Weights of a small multi-label audio tagger: norm batchnorm.
Rows from block 6, named by matrix and row number. Each number is 128 + 24 x the weight over its row's rms, rounded and kept within 0 to 255. All counts start at 0. After the name is the row's rms in percent of the matrix's.
# conv: width-3 conv (model.blocks.6.conv.weight, 320x320x3), inputs 108-143, a 3 kernel for each
conv.225 120 [ 87  95 100 128 158 172 177 123  82 149 126 114 118 121 125 131 135 101  38  63 112 146 152 159 109 103  82 153 139 116 107 109 107 130 146 157 127 126 128 139 137 152 143 150 137 123 111 101 127 133 146 154 154 155 103 113 144 182 178 175 124 138 144 150 137 146 103 112 127  94 106 122 145 144 135 102 130 138  82 120 129 118 137 151 189 141 116 157 166 153 135 129 125 146 130 124  95 137 174  74  93 104 182 149 124 191 125  80]
conv.226 108 [ 94 115 113 146 122 109 114 119 123 118 114 132 139 128 136  95 104  94  99  92  87  94 108 111 142 122 123  96 112 128 121 120 125 159 137 156 130 130 134 147 146 161 121 139 140 132 129 147 118 103 102 135 136 143 158 144 136 115 134 159 122 124 123 117 130 134 142 128 114 187 164 169 145 142 149 142 131 133 171 164 161 138 144 147  79 104 111 133 119 129 113 104 100 133 128 125 136 135 133 163 150 157  83  59  68 117 131 116]
conv.227 098 [129 130 132 127 131 117  80 106 124 158 153 165 117 114 117 129 126 123 169 163 168  88  91  89 114 112 124 138 142 138 123 110 108  97 113 112 106 133 141  96 106 111  99 128 129 154 150 159 152 137 131 112 122 146 169 155 155 119 107  62 112 114 145  99 107 108 109 115  92 106  99  91 121 138 181 107 111 134  92 115 127 124 134 124  82  90  67 142 145 125 116 112 121 124 130 125 151 136 133 119 115 111  49  70 102 168 154 131]
conv.228 089 [136 130 124 144 142 137 107  93 100 149 170 174  99  98  91 126 132 128 143 112 108 149 139 123 100 119 130 118 127 143 142 159 145 145 133 117 132 133 128 114 106  90 157 159 140 164 127 114 118 119  99 147 138 126 159 145 140 166 183 188 129 107  90  98 113 124 115 119 117 124 104 100  56  68  57 135 117 106  65  69  70 118 131 150 132 122 133 130 117 139 144 108 110  95 129 138 106 126 109 118 116 117 130 129 127 141 118 112]
conv.229 091 [125 146 127 122 115 102 125 138 133 112 124 163 150 130 134 114 126 124 154 162 172  95  96  97 125 112  99 114 131 126 118 117 111 111 104 112  99 110 109 136 140 152 107 127 139 133 130 143 110 123 109 115 141 144 114 128 152  83  92 110 161 159 147 108 111  96 110 102 102 141 139 146 150 148 157 126 141 129 131 139 127 101 117 122 112  92 110 145 143 134 114  97  97  98 120 111 157 141 128 114 121 134 139 119 108 128 124 111]
conv.230 088 [143 127 110 125 131 128 101  96 120 101 112 126 145 114  90 134 119 106 108 112 140 134 127 117 141 135 140  70  75  80 169 184 187 165 148 163 133 154 162 138 146 138 116 125 121 136 136 159 124 105 110 157 144 136 134 138 120 167 160 150 112  96  91 124 134 144 114 121 105 108 126 119 127 115 105 151 145 142 152 148 160 137 136 151 120 129 132 182 167 177 125 126 118 135 137 140 155 139 122 139 150 168 127 123 143 124 121 112]
conv.231 086 [151 145 138 128 143 154 117 137 110 135 146 134  92 112 117 119 118 113 148 160 162 130 134 148 129 104  97  95  89  76 119 135 141 113 101  79 148 147 146  95 116 101 106 119 129 119 127 120 121 141 124  98  98 118 128 130 112 105  91  70 128 129 132 154 150 153 142 124 100 115  99  70 131 122 126 144 135 131 101 110 119 191 195 185  89 109 117 137 125 121 162 144 145 122 146 167 111 120 133 105 102  83 132 122 128 157 169 193]
conv.232 096 [157 134 123 168 176 178  80  73  73 174 154 144 131 112  86 103  97  69 138 133 150 124 142 131  88  88  96  92  95 107  72  99 119 106 121 146  92 117 146 114 100  96 122 135 137 137 112 105 158 155 153 121 123 100  99 121 132 125 140 151 139 122 114  87 100 112 124 120 110 120 131 140 133 107 109 107 112 126 153 147 140 159 151 149  94 106 116 110 117 143 156 144 112  87  96  97 120 141 130 135 121 123 124 141 157 115 134 133]
conv.233 112 [121 108  98  65  83  88 153 143 167 150 115 118 137 110 127 109 109 105  95  83  83 113 105  91 148 152 165 114 119 125 131 121 113 152 141 125  91  88  97 146 144 148 101 124 126 141 129 126  73  82  97 101 100 100 125 122 134 126 133 142  82  96 103  84  94  97 109 129 131  70 106 121 126 119 121 152 131 131 139 124 122  98 130 133  82  91  99 146 143 149 107 117 123 174 148 145 109 123 115 135 141 154 122 131 131 164 173 166]
conv.234 104 [154 133 135 159 164 157 126 133 152 147 125 133 101  92  89  90  99 104  95 108 121 122 128 115 121 123 124 130 113  99  89  83  78 148 145 138 159 154 166 169 153 140 103 117 137 113 107 105 125 143 140 108  99 122  74  91 103 132 110  97  72 108 141 126 130 141 125 129 145 156 146 129 160 149 155  93 111 131 116 131 138 150 145 150 133 144 129  75  80 102 159 153 152 128 119 122 142 120 130 132 123 113 106 111 142 107 106 111]
conv.235 098 [138 129 123 128 137 167 129 139 127 170 172 185 152 161 163 127 130 140 121 106 100 156 132 108 102  96 109 131 144 132  94 108  95 112 120 138 132 138 163 169 158 176  91 121 129 102 108 111 125 124 137 117 130 134 107 119 132 113 134 143 129 107 130 127 130 138  97  89  86 147 141 138 110 109 138 185 168 154  77  99 122  92  99 114 107 105 104 117 114 107 115 111 113 194 152 132 131 123 108 109 115 123  86 101 114  76  99 121]
conv.236 111 [121 129 122  66 100 120 142 146 139 158 153 161 139 130 129 158 147 149 140 132 132 138 137 130  94 100 123  98 106 105 114  97  89 116 134 164 112 129 142 107  98  87 112 124 143 132 136 120  93 129 168 127 111 117 127 130 135 126 150 172 102 106 117 123 122 119 123 115  93 139 143 150 129 118  96 112 113 112 127 120 107 133  99  72 120 140 137 120 122 110 112 131 150 116 113 106 102 126 147 114 115 117 157 145 147  51  87  90]
conv.237 106 [ 96  93  76 139 139 157  79  85 102 150 138 140 112 114 134  82  90  87 138 114 119 119 125 120 128 128 124 130 126 121 127 124 123 124 106  93 126 105 107 173 149 143 147 133 111 146 141 131 151 153 170 150 127 121 120 123 132 101 114  95 139 128 119 147 142 149 109 125 130 128 133 152 130 127 123 176 158 163 132 131 136 184 174 157 111 113 104 144 141 140 188 156 152 141 145 154 149 126 119 133 135 136  33  49  53 150 147 138]
conv.238 095 [147 138 133 120 142 162 117 130 154 143 124 114 133 142 112 165 154 145 163 137 103 127 117  77 132 137 129 166 162 167  99  95 101 153 138 126 135 122 129 118 118 112 126 126 137 153 162 159 156 132 100  90  98 103 141 141 151  75 115 146 120 140 144 154 142 134 137 127 112 134 145 172 131 129 132 147 127 114 123 137 132 147 150 142  92 116 125 127 106 108 122 124 108  79  88 101 125 114  97 131 133 137 114 126 149 137 127 125]
conv.239 086 [138 144 148  87 108 117 138 127 113  98 107 101 102 112 129 113  92 115  69  76  95 103 124 125 112 136 108 143 157 188 152 148 135 162 157 148 124 123 119 134 128 146 109 111 104 104  84 100 123 115 115 156 149 140 106  72  95 113 111 130  94  79  77 149 158 162 150 143 168 158 146 144 117 127 146 169 168 170 165 170 178 161 168 169 130 122 119 132 119 125 134 122 122 108 130 131  93  97 116 171 163 177 186 163 136  86 111 124]
conv.240 139 [161 150 150 135 124 134  76 113 146 109 140 162 146 117 112  85 100 111 121 139 158 167 130  88 101 117 179 123 137 143 113 128 139 124 128 115 130 120 115 154 124  78  95 101 107 152 134 139 171 161 158 129 133 142 200 169 140  75  86  74 143 124  99  98 124 143 157 157 145 154 155 151 129 128 128 153 144 126 148 168 189 117 126 134  66  95 113 102 107 111 145 134 124 139 134 136 172 142 122 126 155 198 102 122 122 110 127 111]
conv.241 091 [125 138 129 143 142 118 145 149 162 132 125 151 110 101 120 149 124 136 131 133 133 146 135 129 114 146 141 170 180 177 127 139 137 167 165 149  95 111 103 142 132 141 126 113  89 134 127 125 123 128 166 111 106 123 136 126 144 157 121  72 130 129 129  78  97  93 160 163 151 124 115 109 140 138 142 157 161 156 141 120 105 137 144 119  82  92  96 102 122 121 131 137 132 125 144 156 137 161 136 165 141 126 120 122 144  95  97  89]
conv.242 101 [136 112 104 121 142 132 141 138 150 161 162 151 145 125 117 140 154 132  99 118 111  84 101  91  73  77  87 134 147 148 107 104 102 150 160 180 107 117 137 116 105 100 137 114 117 149 137 115 138 126 123 104 104 116 158 158 160 152 153 150 157 139 141 143 144 164 158 147 145 102 114 116 121 137 133 101 119 128 107 110 112 128 128 140 121 127 120 108 116 131 118 140 152 109 125 127 126 119 102 150 147 148 139 149 147  97 102 110]
conv.243 112 [107 117 124  96 128 149 142 129 137 132 134 124 155 162 172 139 131 144 153 166 158 130 133 140 148 143 152 120 117 126 109 111 120 138 141 138 132 123 109 130 124 114 157 131 116 110 106 103 114 127 117 145 154 143 177 184 167 149 142 148 187 156 151 138 131 121 144 140 136 165 157 153 116 119 122 159 159 169 117 127 138 162 148 156 133 127 140 142 148 148 121 125 116 155 135 134 128 139 149 139 148 153 202 183 178 144 125 118]
conv.244 090 [110 137 143 144 111 112 129 155 171 128 125 125 154 150 140 169 147 115 114 129 131 143 139 159  91  89  97 155 133 125 114 121 126 109 132 158 162 134 125 152 126 111 174 161 143 139 135 134 149 146 150 151 157 164 113 103  94 120 154 164 133 152 128 119 104  97 162 122  96 108 121 125 144 136 131 121  99  73 130 137 136  97 110 123 136 139 151 115 114 114 122 119 109 174 140 119 137 124 115 128 146 162 124 138 154 106 137 133]
conv.245 119 [119 114  97 121 121 127 119 121 123 127 116 140 109 107 111 108 103  97 124 125 126 111 102  98 120 134 150 171 165 160 132 138 151 202 193 182 114 114 117 171 164 155 111 114 133 156 136 127 116 105  97 184 175 167  86  93  97 153 155 152 157 156 151 106 114  93 140 126 123 164 169 185 130 127 132 165 158 165 145 152 160 118  95  93 124 119 143 147 146 144 187 183 174 118 136 159 161 136 122 116 110  98  96 101 109 133 131 121]
conv.246 100 [130 134 132 136 136 125 146 152 159 158 151 163 148 126 141 112 124 137 131 149 168 119 120 100 101 116 111 134 145 135 134 144 141 111 121 134 123 120 117 118 104 125 123 125 129 136 129 114 126 123 141 126 126 140 106 113 144 121 135 137  77  91 106 141 145 150 130 126 135 149 120 101 175 155 154 183 170 142 137 145 157 129 145 160  98 104  95 119 114 120 131 128 130 111 125 141 127 126 125 129 125 127 140 141 133 119 116 111]
conv.247 112 [130 147 147 124 123 122  36  55  84 197 172 162 141 119 114 118 115 113 193 164 170 193 178 138 130 143 155  86 103 106 129 133 135 116 128 140 112 133 110 160 131 124 137 138 136 133 123 130 150 137 105 121 118 115 152 147 151  68  68  59 126 137 161 113 112  99 143 148 127  93 110 141 155 153 153 143 135 125 100 118 108  57  54  57 179 166 180 159 135 111  95 106 112 177 153 155 144 143 143  95 103 105 134 122 118 175 177 178]
conv.248 105 [157 140 122 131 130 131 126 120 127 167 131 120 144 138 144 133 167 163 142 144 133  93  95  92 140 142 115 112 105 127 161 163 169 117 123 143 127 120 134 153 127 144  96 116 138 171 160 160 124 133 133 114 101  76  64  97  95 127 112 116  89 110 106  92 106 117 135 128 133 131 121 121 122 128 125  98 106 117 164 136 161 122 126 148 139 142 145  91 116 116 113 126 134 111 119 152 149 136 115 142 135 136 142 130 136 163 155 149]
conv.249 098 [161 139 134 151 141 119  95 102 100 166 142 141 160 145 126 148 155 164 160 149 152 166 149 127 101 106 103 140 133 147 103 120 121 127 106 102 114 122 128 137 137 134  65  89  96 130 133 132 165 156 118 114 128 158  93 107 114 121 140 200 122 126 114 140 141 134 135 136 142 167 153 174 100 113 129 155 124 123 120 127 126 110  91  93 133 127 127 130 118 108 168 158 191 136 120 115 129 125 119 106 129 145 188 162 159  94 117 138]
conv.250 095 [132 141 162  94  97  92 127  98 110 142 142 145 134 139 139 131 147 147 141 151 172  93 121 125 108 109 125 100 107 107 131 136 118 156 150 164 148 151 174 103 131 133 157 128 100 133 115 122 105 133 140 122 148 155 138 132 135 109 117 124  98  95  98 105 120 136 128 155 172 137 127 126 106  98 102 186 175 153 144 153 179 125 112 109 114  94  97 144 138 126 135 154 153 129 140 150 120 107 142 130 141 169 131 126 110 132 142 138]
conv.251 100 [121 120 100 171 173 180 139 123 119 114 127 142 142 132 130 132 131 136 191 177 173  93 112 113 111 120 137 165 152 162 123 129 141 192 181 160 120 140 136 118 130 128  98 109  97 156 127 113 163 155 158 128 124 125 128 130 145 132 137 160 145 143 123 107  99  97  80  95 102 153 157 158 134 149 155 152 149 155 120 144 152  22  25   6 140 133 130 128 118 113 104  99 115 128 125 103 126 112 103 137 142 154 120 108 106 109  97  94]
conv.252 102 [106 103 105 141 126 142 129 120 134 154 128 140  91 106 120 124 129 109 102 104  92 185 171 165 150 146 157 147 159 175 141 138 130 135 135 113 108  96  98 152 138 142 103 106 118 103 116 124 136 117 112  91  90  95 151 165 163 152 135 124  87 113 113  56  74  84 128 138 120 109 119 130 113 117 128 194 160 140 148 135 144 148 137 125 130 103 108 140 132 123  87 130 140 146 137 157  84  98 104 106 115 110 154 144 149 177 183 185]
conv.253 091 [154 150 145 144 136 128 188 169 155  79 112 104 107 126 138 168 174 147  69  90  92 157 163 163 116 145 150 118 113 103  76  78  80  88 103 107 144 130 131 109 123 130 135 127 126 122 132 118 126 143 138 123 108 107 210 194 174  99 122 125 144 128 153 178 164 171 129 127 141 130 132 132 119 118 119 155 130 130 111 134 128 157 134 121 158 171 171 119  98 102 121 118 116 120 129 144 114 136 136 113 126 119 105 124 141  62  48  34]
conv.254 090 [138 129 126 132 137 146 161 143 136 159 154 127 102 105  93 152 161 156  94 104  95 150 138 170 153 135 107 149 128 130 174 161 145 154 150 155 105 121 146 141 138 151  89  80  96 112 139 155 100  88 122 132 147 121  75  66  57 173 185 200 119 132 145 134 133 117 112 118 137 128 118 108 129 125 136 114 134 149 136 137 142 109 100 104 154 140 123 138 140 138 143 145 144 166 154 137 140 132 147 128 106 112 167 162 150  90  92  98]
conv.255 062 [120 149 162 128 142 150 122 140 117  95 113 144 142 136 118 168 138 137 104 111 128 106 108 103 103 110 121  90  80  75 189 190 183 142 140 107 190 144 102 116 138 128 165 134 106 130 136 136  95 115 140 127 127 121  90 118 132 125 123 111 169 124  90 151 123 123 113 115  71 140 147 122 151 156 157 179 158 154 141 129  96 102 123  88 140 134 169 119 135 154 161 144 149 142 133 118 115 122 144 129 162 162 132 120 127  99 124 152]
conv.256 113 [159 143 115 101 131 152 113 142 137 165 184 161 137 126 112 144 147 157 150 152 145 115 117 111  97 128 147 165 162 173 131 114 123 118 120 104  81  84  97 122 122 131 150 121 103 115 107 101 123 117 116 101 111 112 103  94  82 147 150 125 170 140 116 129 122 102 128 160 174 135 152 161 114 113  97 108 100 110 121 150 174 144 163 153 109  99  91 155 127  93 115 127 147  96  92 108 125 127  97  84  95 116 102  91  93 134 152 147]
conv.257 102 [ 90 101 103 102 106 104 158 167 152 118 143 153 128 143 128 118 122 148  81  95 107 109 108 125 115 111  96 132 139 138 145 132 122 120 162 173 127 135 126 153 157 147 111 115 122 104 126 124 146 120 112 123 136 146 116 141 147 154 166 183 115 114 115 125 118 121 109 128 145 148 133 131 129 128 129 154 150 161 147 156 164  33  52  64 101 118 124 122 125 123 101 114 113  93  99 123 110 111 111 153 175 177 121 114 113  74 101  98]
conv.258 098 [138 149 150  99 121 115 102 114 104 213 183 193  98  95  93 124 131 134 109 102 101 107 106 104 134 145 132 137 140 117 120 127 132 106 135 141 124 118 132 104  93  88 111 119 117 123 142 144 161 190 189 111 114 118 179 160 160 122 107  97  77  75  80  94  98 106 116 129 107 130 119 103  90  92  92 147 139 120 131 135 146 152 156 156 127 131 125 127 121 118 166 141 128 135 151 149 101 104 112 104  94  94 117 135 162 123 144 136]
conv.259 094 [135 130 122 122 127 109 117 129 138 154 155 140 129 121 112 130  88 102 165 150 187  74  81  57 116  88  83 107 120 127 127 145 163 122 113  78 106 101  99  94 109 115 103  97  98 105 120 115 138 137 137 163 169 182 122 119 108 157 172 212 159 133  79 174 151 151 111 115 129 114 153 160 117 119 122 135 112  86 158 178 208  86 104 104 135 130 133 113 105  94 133 124 138 119 124 111 129 128 106  95 118 150 104 104  85 153 140 124]
conv.260 107 [ 95  96  88 126 106  96 136 105  92 146 143 149 120 121 128 126 120 125 125 124 118 125 110 107 135 153 174 120 130 130 108 115 103  94  88  98 133 139 131 117 116 121 128 139 128 179 151 136 120 135 149 161 166 168 148 150 142 107 134 128 122 120 136 134 129 141 134 117 126 105 123 139 150 154 164 143 143 140 130 137 153  87  96  94 107 113 115 165 159 138  58  81 109 159 151 151 115 101  90 122 119 119 167 168 181 160 149 143]
conv.261 091 [121 131 119 145 124 110 141 159 152  67  73  79 146 143 152 140 134 126 153 120  83  42  87  99 143 143 171 118 127 123 124 122 138  71  76  83 123 130 125  70 105  96 135 135 144 126 136 139  94  97 112 115 110 122 146 121 108 131 141 124 144 145 153 101 110 115 108 127 131 120 111 117 152 128 146 139 152 153  92 104  94 109  87  95 140 142 153 159 147 127 143 147 159  92 108 115 140 137 123  92  78  73  43  83 100 127 118 105]
conv.262 097 [ 63  84  95 148 137 137  96 111 125 112 104  95  89  93  92  91  94 118  72  75  61 148 140 122  81  85 108 113 120 135 168 155 158 136 131 135 113 114 105 112 115 104 114 130 133 117 102 115 115 100  91 132 119 108 131 127 144 187 169 182 141 146 133  86 102 124  98 141 149  79  72  86 121 133 140 117 100  93 142 130 145  97 120 120 125 140 134 136 158 144 145 135 120 135 133 137 100 123 125 141 131 143 126 139 129 134 132 120]
conv.263 089 [126 112  96 199 146 121 142 116  98 153 142 176  91 108 134 138 146 166 187 168 161 148 108 119 108 147 139 163 164 147 131 144 157 122 118 112 130 131 118 154 135 147 100 127 146 154 143 131 123 123 148 134 117 138 173 146 121 146 103  71  95 120 135 111 106 106 128 123 110 159 135 119 127 116 117 101 129 136 128 111  88 165 123 115 134 148 169 120 112 146 109 118 148 111 113 123 125 107 118 150 135 115  57 110 138 118 120 118]
conv.264 107 [130 122 126 166 166 174  99 103 110 147 143 147 180 167 174 131 105  90 147 150 141 142 117 115  97  82  88  94  89 103 124 116 112  91 106 117 112 140 156 140 141 125 116 134 152 142 111  85 136 135 129 136 119 108 165 154 147  85  98  73 127 130 126 136 120 110 149 142 119 124 161 177 134 121 126 186 170 155 142 122 115 114 121 128  99 120 141 145 144 150 123 129 114 132 129 139 125 137 153 127 123 108 149 148 136 153 160 157]
conv.265 146 [136 144 141 146 127 124  33  95 136 112 137 146 122 113 103 111 128 130 149 115  92 125 133 122 131 137 134 136 147 163 133 142 147 174 144 117 135 126 133 125 116 109 157 128 111 174 172 176 148 126 108 140 120 106 107 109  94  58  58  37 151 137 133 108 124 150 127 120 131 150 127 116 109 127 151 183 163 145 161 151 135 131 156 168 127 134 135 104 123 144 144 112  69  69 113 137 198 143 115 161 153 138 128 139 150 149 115  93]
conv.266 104 [130 121 106 101 110 117 136 123 127 137 140 154 158 135 143 133 143 163 125 126 122 117 104  98 160 155 152 119 143 134 127 124 132  97  84 102  85  92 118  85 103 105 115 135 150 170 147 149 133 126 134 109 102 122  84  85  86  93 104 111 114  90 101 112 114 134 103 117 119 146 125 117 116 123 120 142 137 138  94 111 119 117 101  85 127 128 141 143 145 154 144 137 132 136 130 123 170 123  85 152 146 139 151 162 153 100 117 137]
conv.267 094 [153 128 108 111 125 121  87 110 144 148 167 152 140 153 147 144 163 173 169 141 117  97  98  96 135 119 117 128 130 135 153 161 129 105 104 119 107 129 153 135 125 122 107  93  92 148 138 125 134 119 103 101 102  93  95  92 105 136 164 157 125 122 159 156 164 166 103 138 144  82 101 102 145 121 135  91  94  93 109  98 107 151 146 147 107 127 140 113 110 125 127 139 105 109 139 145 107  90  87 144 134 115 171 164 156 173 176 187]
conv.268 098 [ 78 109 103 166 152 154 138 132 139 157 139 140 127 134 138 104 117 125 128 134 131  84  83  93 120 116 116 121 137 149 109 126 132 180 169 170  87  98  89 132 124 110  97 114 115 121  96 103 106 110 105 112 101 101 123 112 144 176 173 185 140 139 140 105 120 108 168 156 169 155 136 138  84  91  87 152 136 137 149 141 148 117 117 127 103 104 105 105 102 103 138 146 165 139 123 142 133 128 130 120 131 160 119 120 127 154 160 170]
conv.269 095 [155 143 142 122 114 111  88 110 115 167 148 130 142 132 125 126 137 140  75  88  93 137 151 166 112 107 110 117 123 133 150 158 159 151 157 162 119 115 123 128 127 128 149 125 113  79  99 118 154 137 102 127 124 126  88  81  94  92 119 129 145 139 142 149 141 147 133 131 146 138 149 140 151 154 143 156 148 138  93 109 105 143 151 139  95 114 126 128 120 104 131 119 136 118 120 135 132 156 162 134 147 155 117 112 103 127 129 108]
conv.270 095 [148 131 137 147 131 131 186 176 167 152 156 158 106 103  96 150 145 127 129 144 166 127 122 108 141 133 122 143 166 154  92 101  97 160 138 125 138 136 134 100  79 105 111 138 167 135 132 127 190 162 132 149 147 160 144 139 131  97 107 109 114 133 156  99 118 102  94 100 102 157 154 151 147 151 150 118 131 139  82 101 105 170 149 147 122 121 125 178 167 163 106 101 113 153 155 118 107 120 101  95 116 121 157 149 140 103  89  76]
conv.271 103 [108 116 123 141 152 175 133 136 147 160 135 148 133 131 117 133 144 142 176 176 168 131 126 102 125 106 119 160 160 173 162 137 107 134 148 143 119 138 168 112 124 152 122 115 121 129 130 140 125 124 115 123 138 144 163 161 163 142 132 133 119 124 113 116 134 148 127 131 148 168 148 138 139 138 148 202 169 161 194 155 138 104 115 134 131 115 127 151 125 116  88  86  73  80  92 107 101 112 113 126 136 161 134 117 128 140 139 153]
conv.272 100 [142 124 121 106 108 100 150 128 123 156 149 143  95  93  96 139 142 173  98 109 103 148 144 124  79 108 139 118 113 112 106 119 117 105  99 116 124 133 143 141 143 146 124 152 129 152 126 134 123  96  95 132 130 151 160 150 161  98  99 113 143 152 160  92  99 101  96 123 125  71  77 115 128 119 111 119 118 127  88 101 103 104 109  88 107  93 114 154 138 133 141 144 146 102 126 154 122 106  73 105 106 125 146 137 150 114  96  94]
conv.273 103 [112 114 102 117 114 108 120 100  91 143 140 159 138 126 133 143 150 154 126 143 144 110 110 106 105 118 136 122 112  91 132 134 132 133 120 109 108 120 121 154 146 177 147 133 116 139 129 125 135 145 150  87 104 152  83  79  97 142 150 163 136 138 125 111 135 144 104 122 105 105 101 110 143 144 146 156 148 145 138 132 133  85  84  67 153 130 136 120 121  96 172 180 223 116 123 149  67  84  68 109 131 133 137 117 102 164 136 117]
conv.274 096 [115 130 151 121 137 138 132 122 130 115 140 157 158 173 154 131 116 124 112 127 115 137 135 147 133 116 130 109 117 128 119 131 133 145 141  98 120 125 118 130 131 138 131 124 116 113 119  99 129 119 111 146 131 139 124 131 123 124 118 119 164 151 131 122 113 112 129 128 142 152 143 143 112 126 133 125 126 141 146 155 153 150 161 163 132 121 117  95 111 119 109  87  76 165 147 144 126 132 141 110 120 123 107 123 121 176 152 146]
conv.275 106 [123 127 121 117 145 154 156 125 132 175 140 144 162 145 147 172 181 173 101 138 166  76  99 109 134 134 117 144 138 144 117 122 116  86  87 103 105 113 122 128 115 110 155 130 116 154 157 179 114 132 132 125 128 123  94  91  98 144 129 120 101 107 112 178 149 148 134 128 127 172 170 178 123 128 112 149 134 121 138 130 114 133 124 134 144 136 136 133 132 127 119 109 114 111 129 149 110 114 110 127 123 110 176 159 153 150 119  96]
conv.276 077 [142 137 142 118 112 125  88 112 108  87 103 101 120 103  93 125 109  82 145 144  98 112 103  93 151 136 105 131 138 142 173 174 188 107 124 122 172 162 184 128 136 145 164 133 134 121 125 105 132 118  94 124 111 103 118 126  86 155 158 184 127 106  99 143 134 125 160 135 102 154 171 176  78  83  79 124 132 111 146 154 141 125 115 122 125 137 161 159 143 147 136 131 120 152 156 139 154 146 161  99 105 104 141 157 158  94  93 102]
conv.277 094 [ 88 106 120 106  90  85  95 112 133 153 127 129 146 146 139  97 120 107 108 118 136 116 127 117 113 122 122 134 138 161 159 154 166  93 133 138  65  64  75 118  97 106 136 132 127 159 151 153 115 102 102 140 107  82 115 109 116 181 185 145  51  71  94 151 131 107 139 143 163  78  98 124 148 119 107 136 136 145 169 160 161 193 196 182 124 127 149 117 157 162 177 151 120 197 153 146 137 141 150 111 132 150 125 154 167 151 135 122]
conv.278 100 [124 119 116 155 152 140 124 120 124 149 119 132 127 107 111 118  97  92 100  99  85 136 126 126  97  99 130 148 149 125 132 141 137 152 152 158 106 113 123 142 137 130 112 143 170  72  90  94 105 114 105 117 122 142 178 173 179 109 124 125  93 119 147 118 117 119 113 127 144 156 144 138 139 127 133 157 128 125 124 127 133 137 138 158 174 163 141 128 115 109 125 125 127  90 119 104  93 108 119 138 148 162  67  75 101 148 125  92]
conv.279 097 [130 153 155 146 124 127 122 111 109 164 149 165 167 147 152 118 123 135 205 194 201 158 155 156 143 146 140 143 122 119 100  99 113 119 118 131 113 125 150 137 136 161  59  65  85 137 153 161 150 146 118  93 112 100 140 134 129 150 132 134 125 127 116 104 121 112 141 148 140 132 118 122 129 130 121 153 145 143  86  99 121 117 110 114  96 108 133 108 115 125 101 109  87 128 114 104 135 110 100 121 112  97 165 154 157  87 131 163]
conv.280 102 [102 118 125  99 101 114 114 123 114 148 135 128 116 106 112 134 160 151 180 189 164  59  93  96 109 107  94 111 117 111 145 147 167 137 130 120 109 140 145 179 158 145 106 102  89 136 137 142 117 131 159  78  90 119 135 142 145 139 146 153 118 135 126  78  90 106 147 145 146 126 107 118 109 131 126  93  95 115 141 136 143  98 102 108  61  86  82  78  99 110 130 136 130  94  94  92 113 108 102 161 140 140 133 113 125 118 133 150]
conv.281 108 [140 112  90 158 149 162 188 142 121 112 130 123 138 158 173 121 132 133 141 149 135 129 128 125 113 147 151 105  93  75 125 123 127 124 107 151 112 113 102 154 141 127 112  99  84 147 146 146 110 132 151 101 122 126 167 130 106  71  59  51 146 154 165 114 152 195 165 126 108 208 166 129 101 103 103 143 149 149 149 148 156 138 118  98 145 115 103 141 135 123 128 128 135 103 116 114 115 101  81 124 104  97 173 146 141 145 177 189]
conv.282 126 [120 117 114 128 125 129 173 135  97 140 139 114 131 123 132 130 133 124 156 145 142 144 138 133 135 132 145 109 116 130 131 122 125 140 129 118 112 132 138  96 146 163 148 140 135 147 163 168 139 135 134 114 133 162 143 101  50 151 156 161 146 134 115 108 110 113 122 130 130 117 127 131 127 119 126 103 147 175  69  89  85 121 126 117 135 122 104 122 118 100 116 114 146 158 137 130 113 134 145 100 119 140 169 146 145 137 122 123]
conv.283 088 [111 114 102 115 112  75 138 134 134 158 142 146 130 124 121 119 111  87 151 162 182 112 116 109 139 160 179 138 157 174 148 133 106 138 132 138 154 166 165 120 144 156 114 132 120 105  97 117 183 171 182 148 144 146 121 136 125 117 115 129  99  94 107 140 134 138 105 118 127 131 151 145 124 149 164 121 124 112 136 138 133  94 102 111 120 114 105 117  97 103 101 113 117 149 137 134 129 123 119 116 138 155 148 132 151 156 142 152]
conv.284 104 [109 110 109 125 142 149 105 116 132 136 125 145 127 137 149 146 119  97  77 119 154 128 146 141  68  83  97 162 142 148 132 128 132 117 134 134  93 124 119 138 157 167 102 109 112 176 166 157 101 111 112  95 114 122 142 134 128 139 127 137 115 103 118 109 110  88  77 112 114 157 160 180 125 127 121 151 152 162 139 135 136 103 106 112 137 137 140 126 112 108 128 127 121 136 116 110  92 115 124 139 124 126 120 116 111 115 132 137]
conv.285 117 [166 144 126  94  99  88 129 114 117 137 131 157 103 101 111 167 152 133 109 115 132 107 107  84 143 157 135 149 152 152 101 108 121 141 130 109  98  98 108 163 137 137 105 126 132 136 121 137 128 128 144 128 123 127 125 117 112 177 165 145 120 112 116 121 116 103 181 166 169 126 114 131 132 129 139 131 122 109 112 132 128 143 136 128 103 113 123 145 130 113  91  83  80 108 125 152 173 130 111  83  69  60  93 108 138 173 154 143]
conv.286 102 [142 126 117 125 136 160 105 109 134 214 173 157 149 125 140  89  96  93 172 149 128 125 122 120 152 158 143 112 110 117 111 116 124 133 134 133  77  99 131 169 132 120 103 114 113 138 133 129 146 136 152 143 127 137  96 109 132 100 101 119  94 102 127 141 160 156 107 107  94 123 140 150 135 142 130 133 120 106 108  94  86 124 144 148 153 134 142 165 154 160  85  90 106  98 122 163 113 109 125 139 139 109 121 120 116 129 106 115]
conv.287 101 [132 128 127 149 139 152 105  98  72 151 148 156 115 111 120 111 129 134  57  54  54 169 152 117 104  90  95 159 150 132 118 125 125 138 123 137 107 111 143 148 147 153 167 144 119  88  95  87 127 137 154 119 154 144 140 147 162  89  88  85 129 121 137 122 127 135 102 106 102 115 109 103 123 128 116 109  97  95  91  99  84 126 113 135  85  97 112 112 129 135 115 120 126 135 128 151 144 130 116 107 109 104 104  92  93 160 161 168]
conv.288 103 [116 135 144 141 145 129 152 132 129 168 152 144 119 120 119 114 108 106 108  86  83 108 102 110 122 127 143 105 120 128  89 103  86 118 108 127  68  84 113 155 142 154 133 133 138 178 158 149 130 116 112 146 146 145 148 147 140 120 120 108 121 115 121 126 111 111 107 117 118 118 120 108 122 112 119 158 148 143 112 124 131 182 177 171 127 134 136 145 123 128 144 140 159 125 117 129 131 107 105 103 101 110  49  61  52 131 117  91]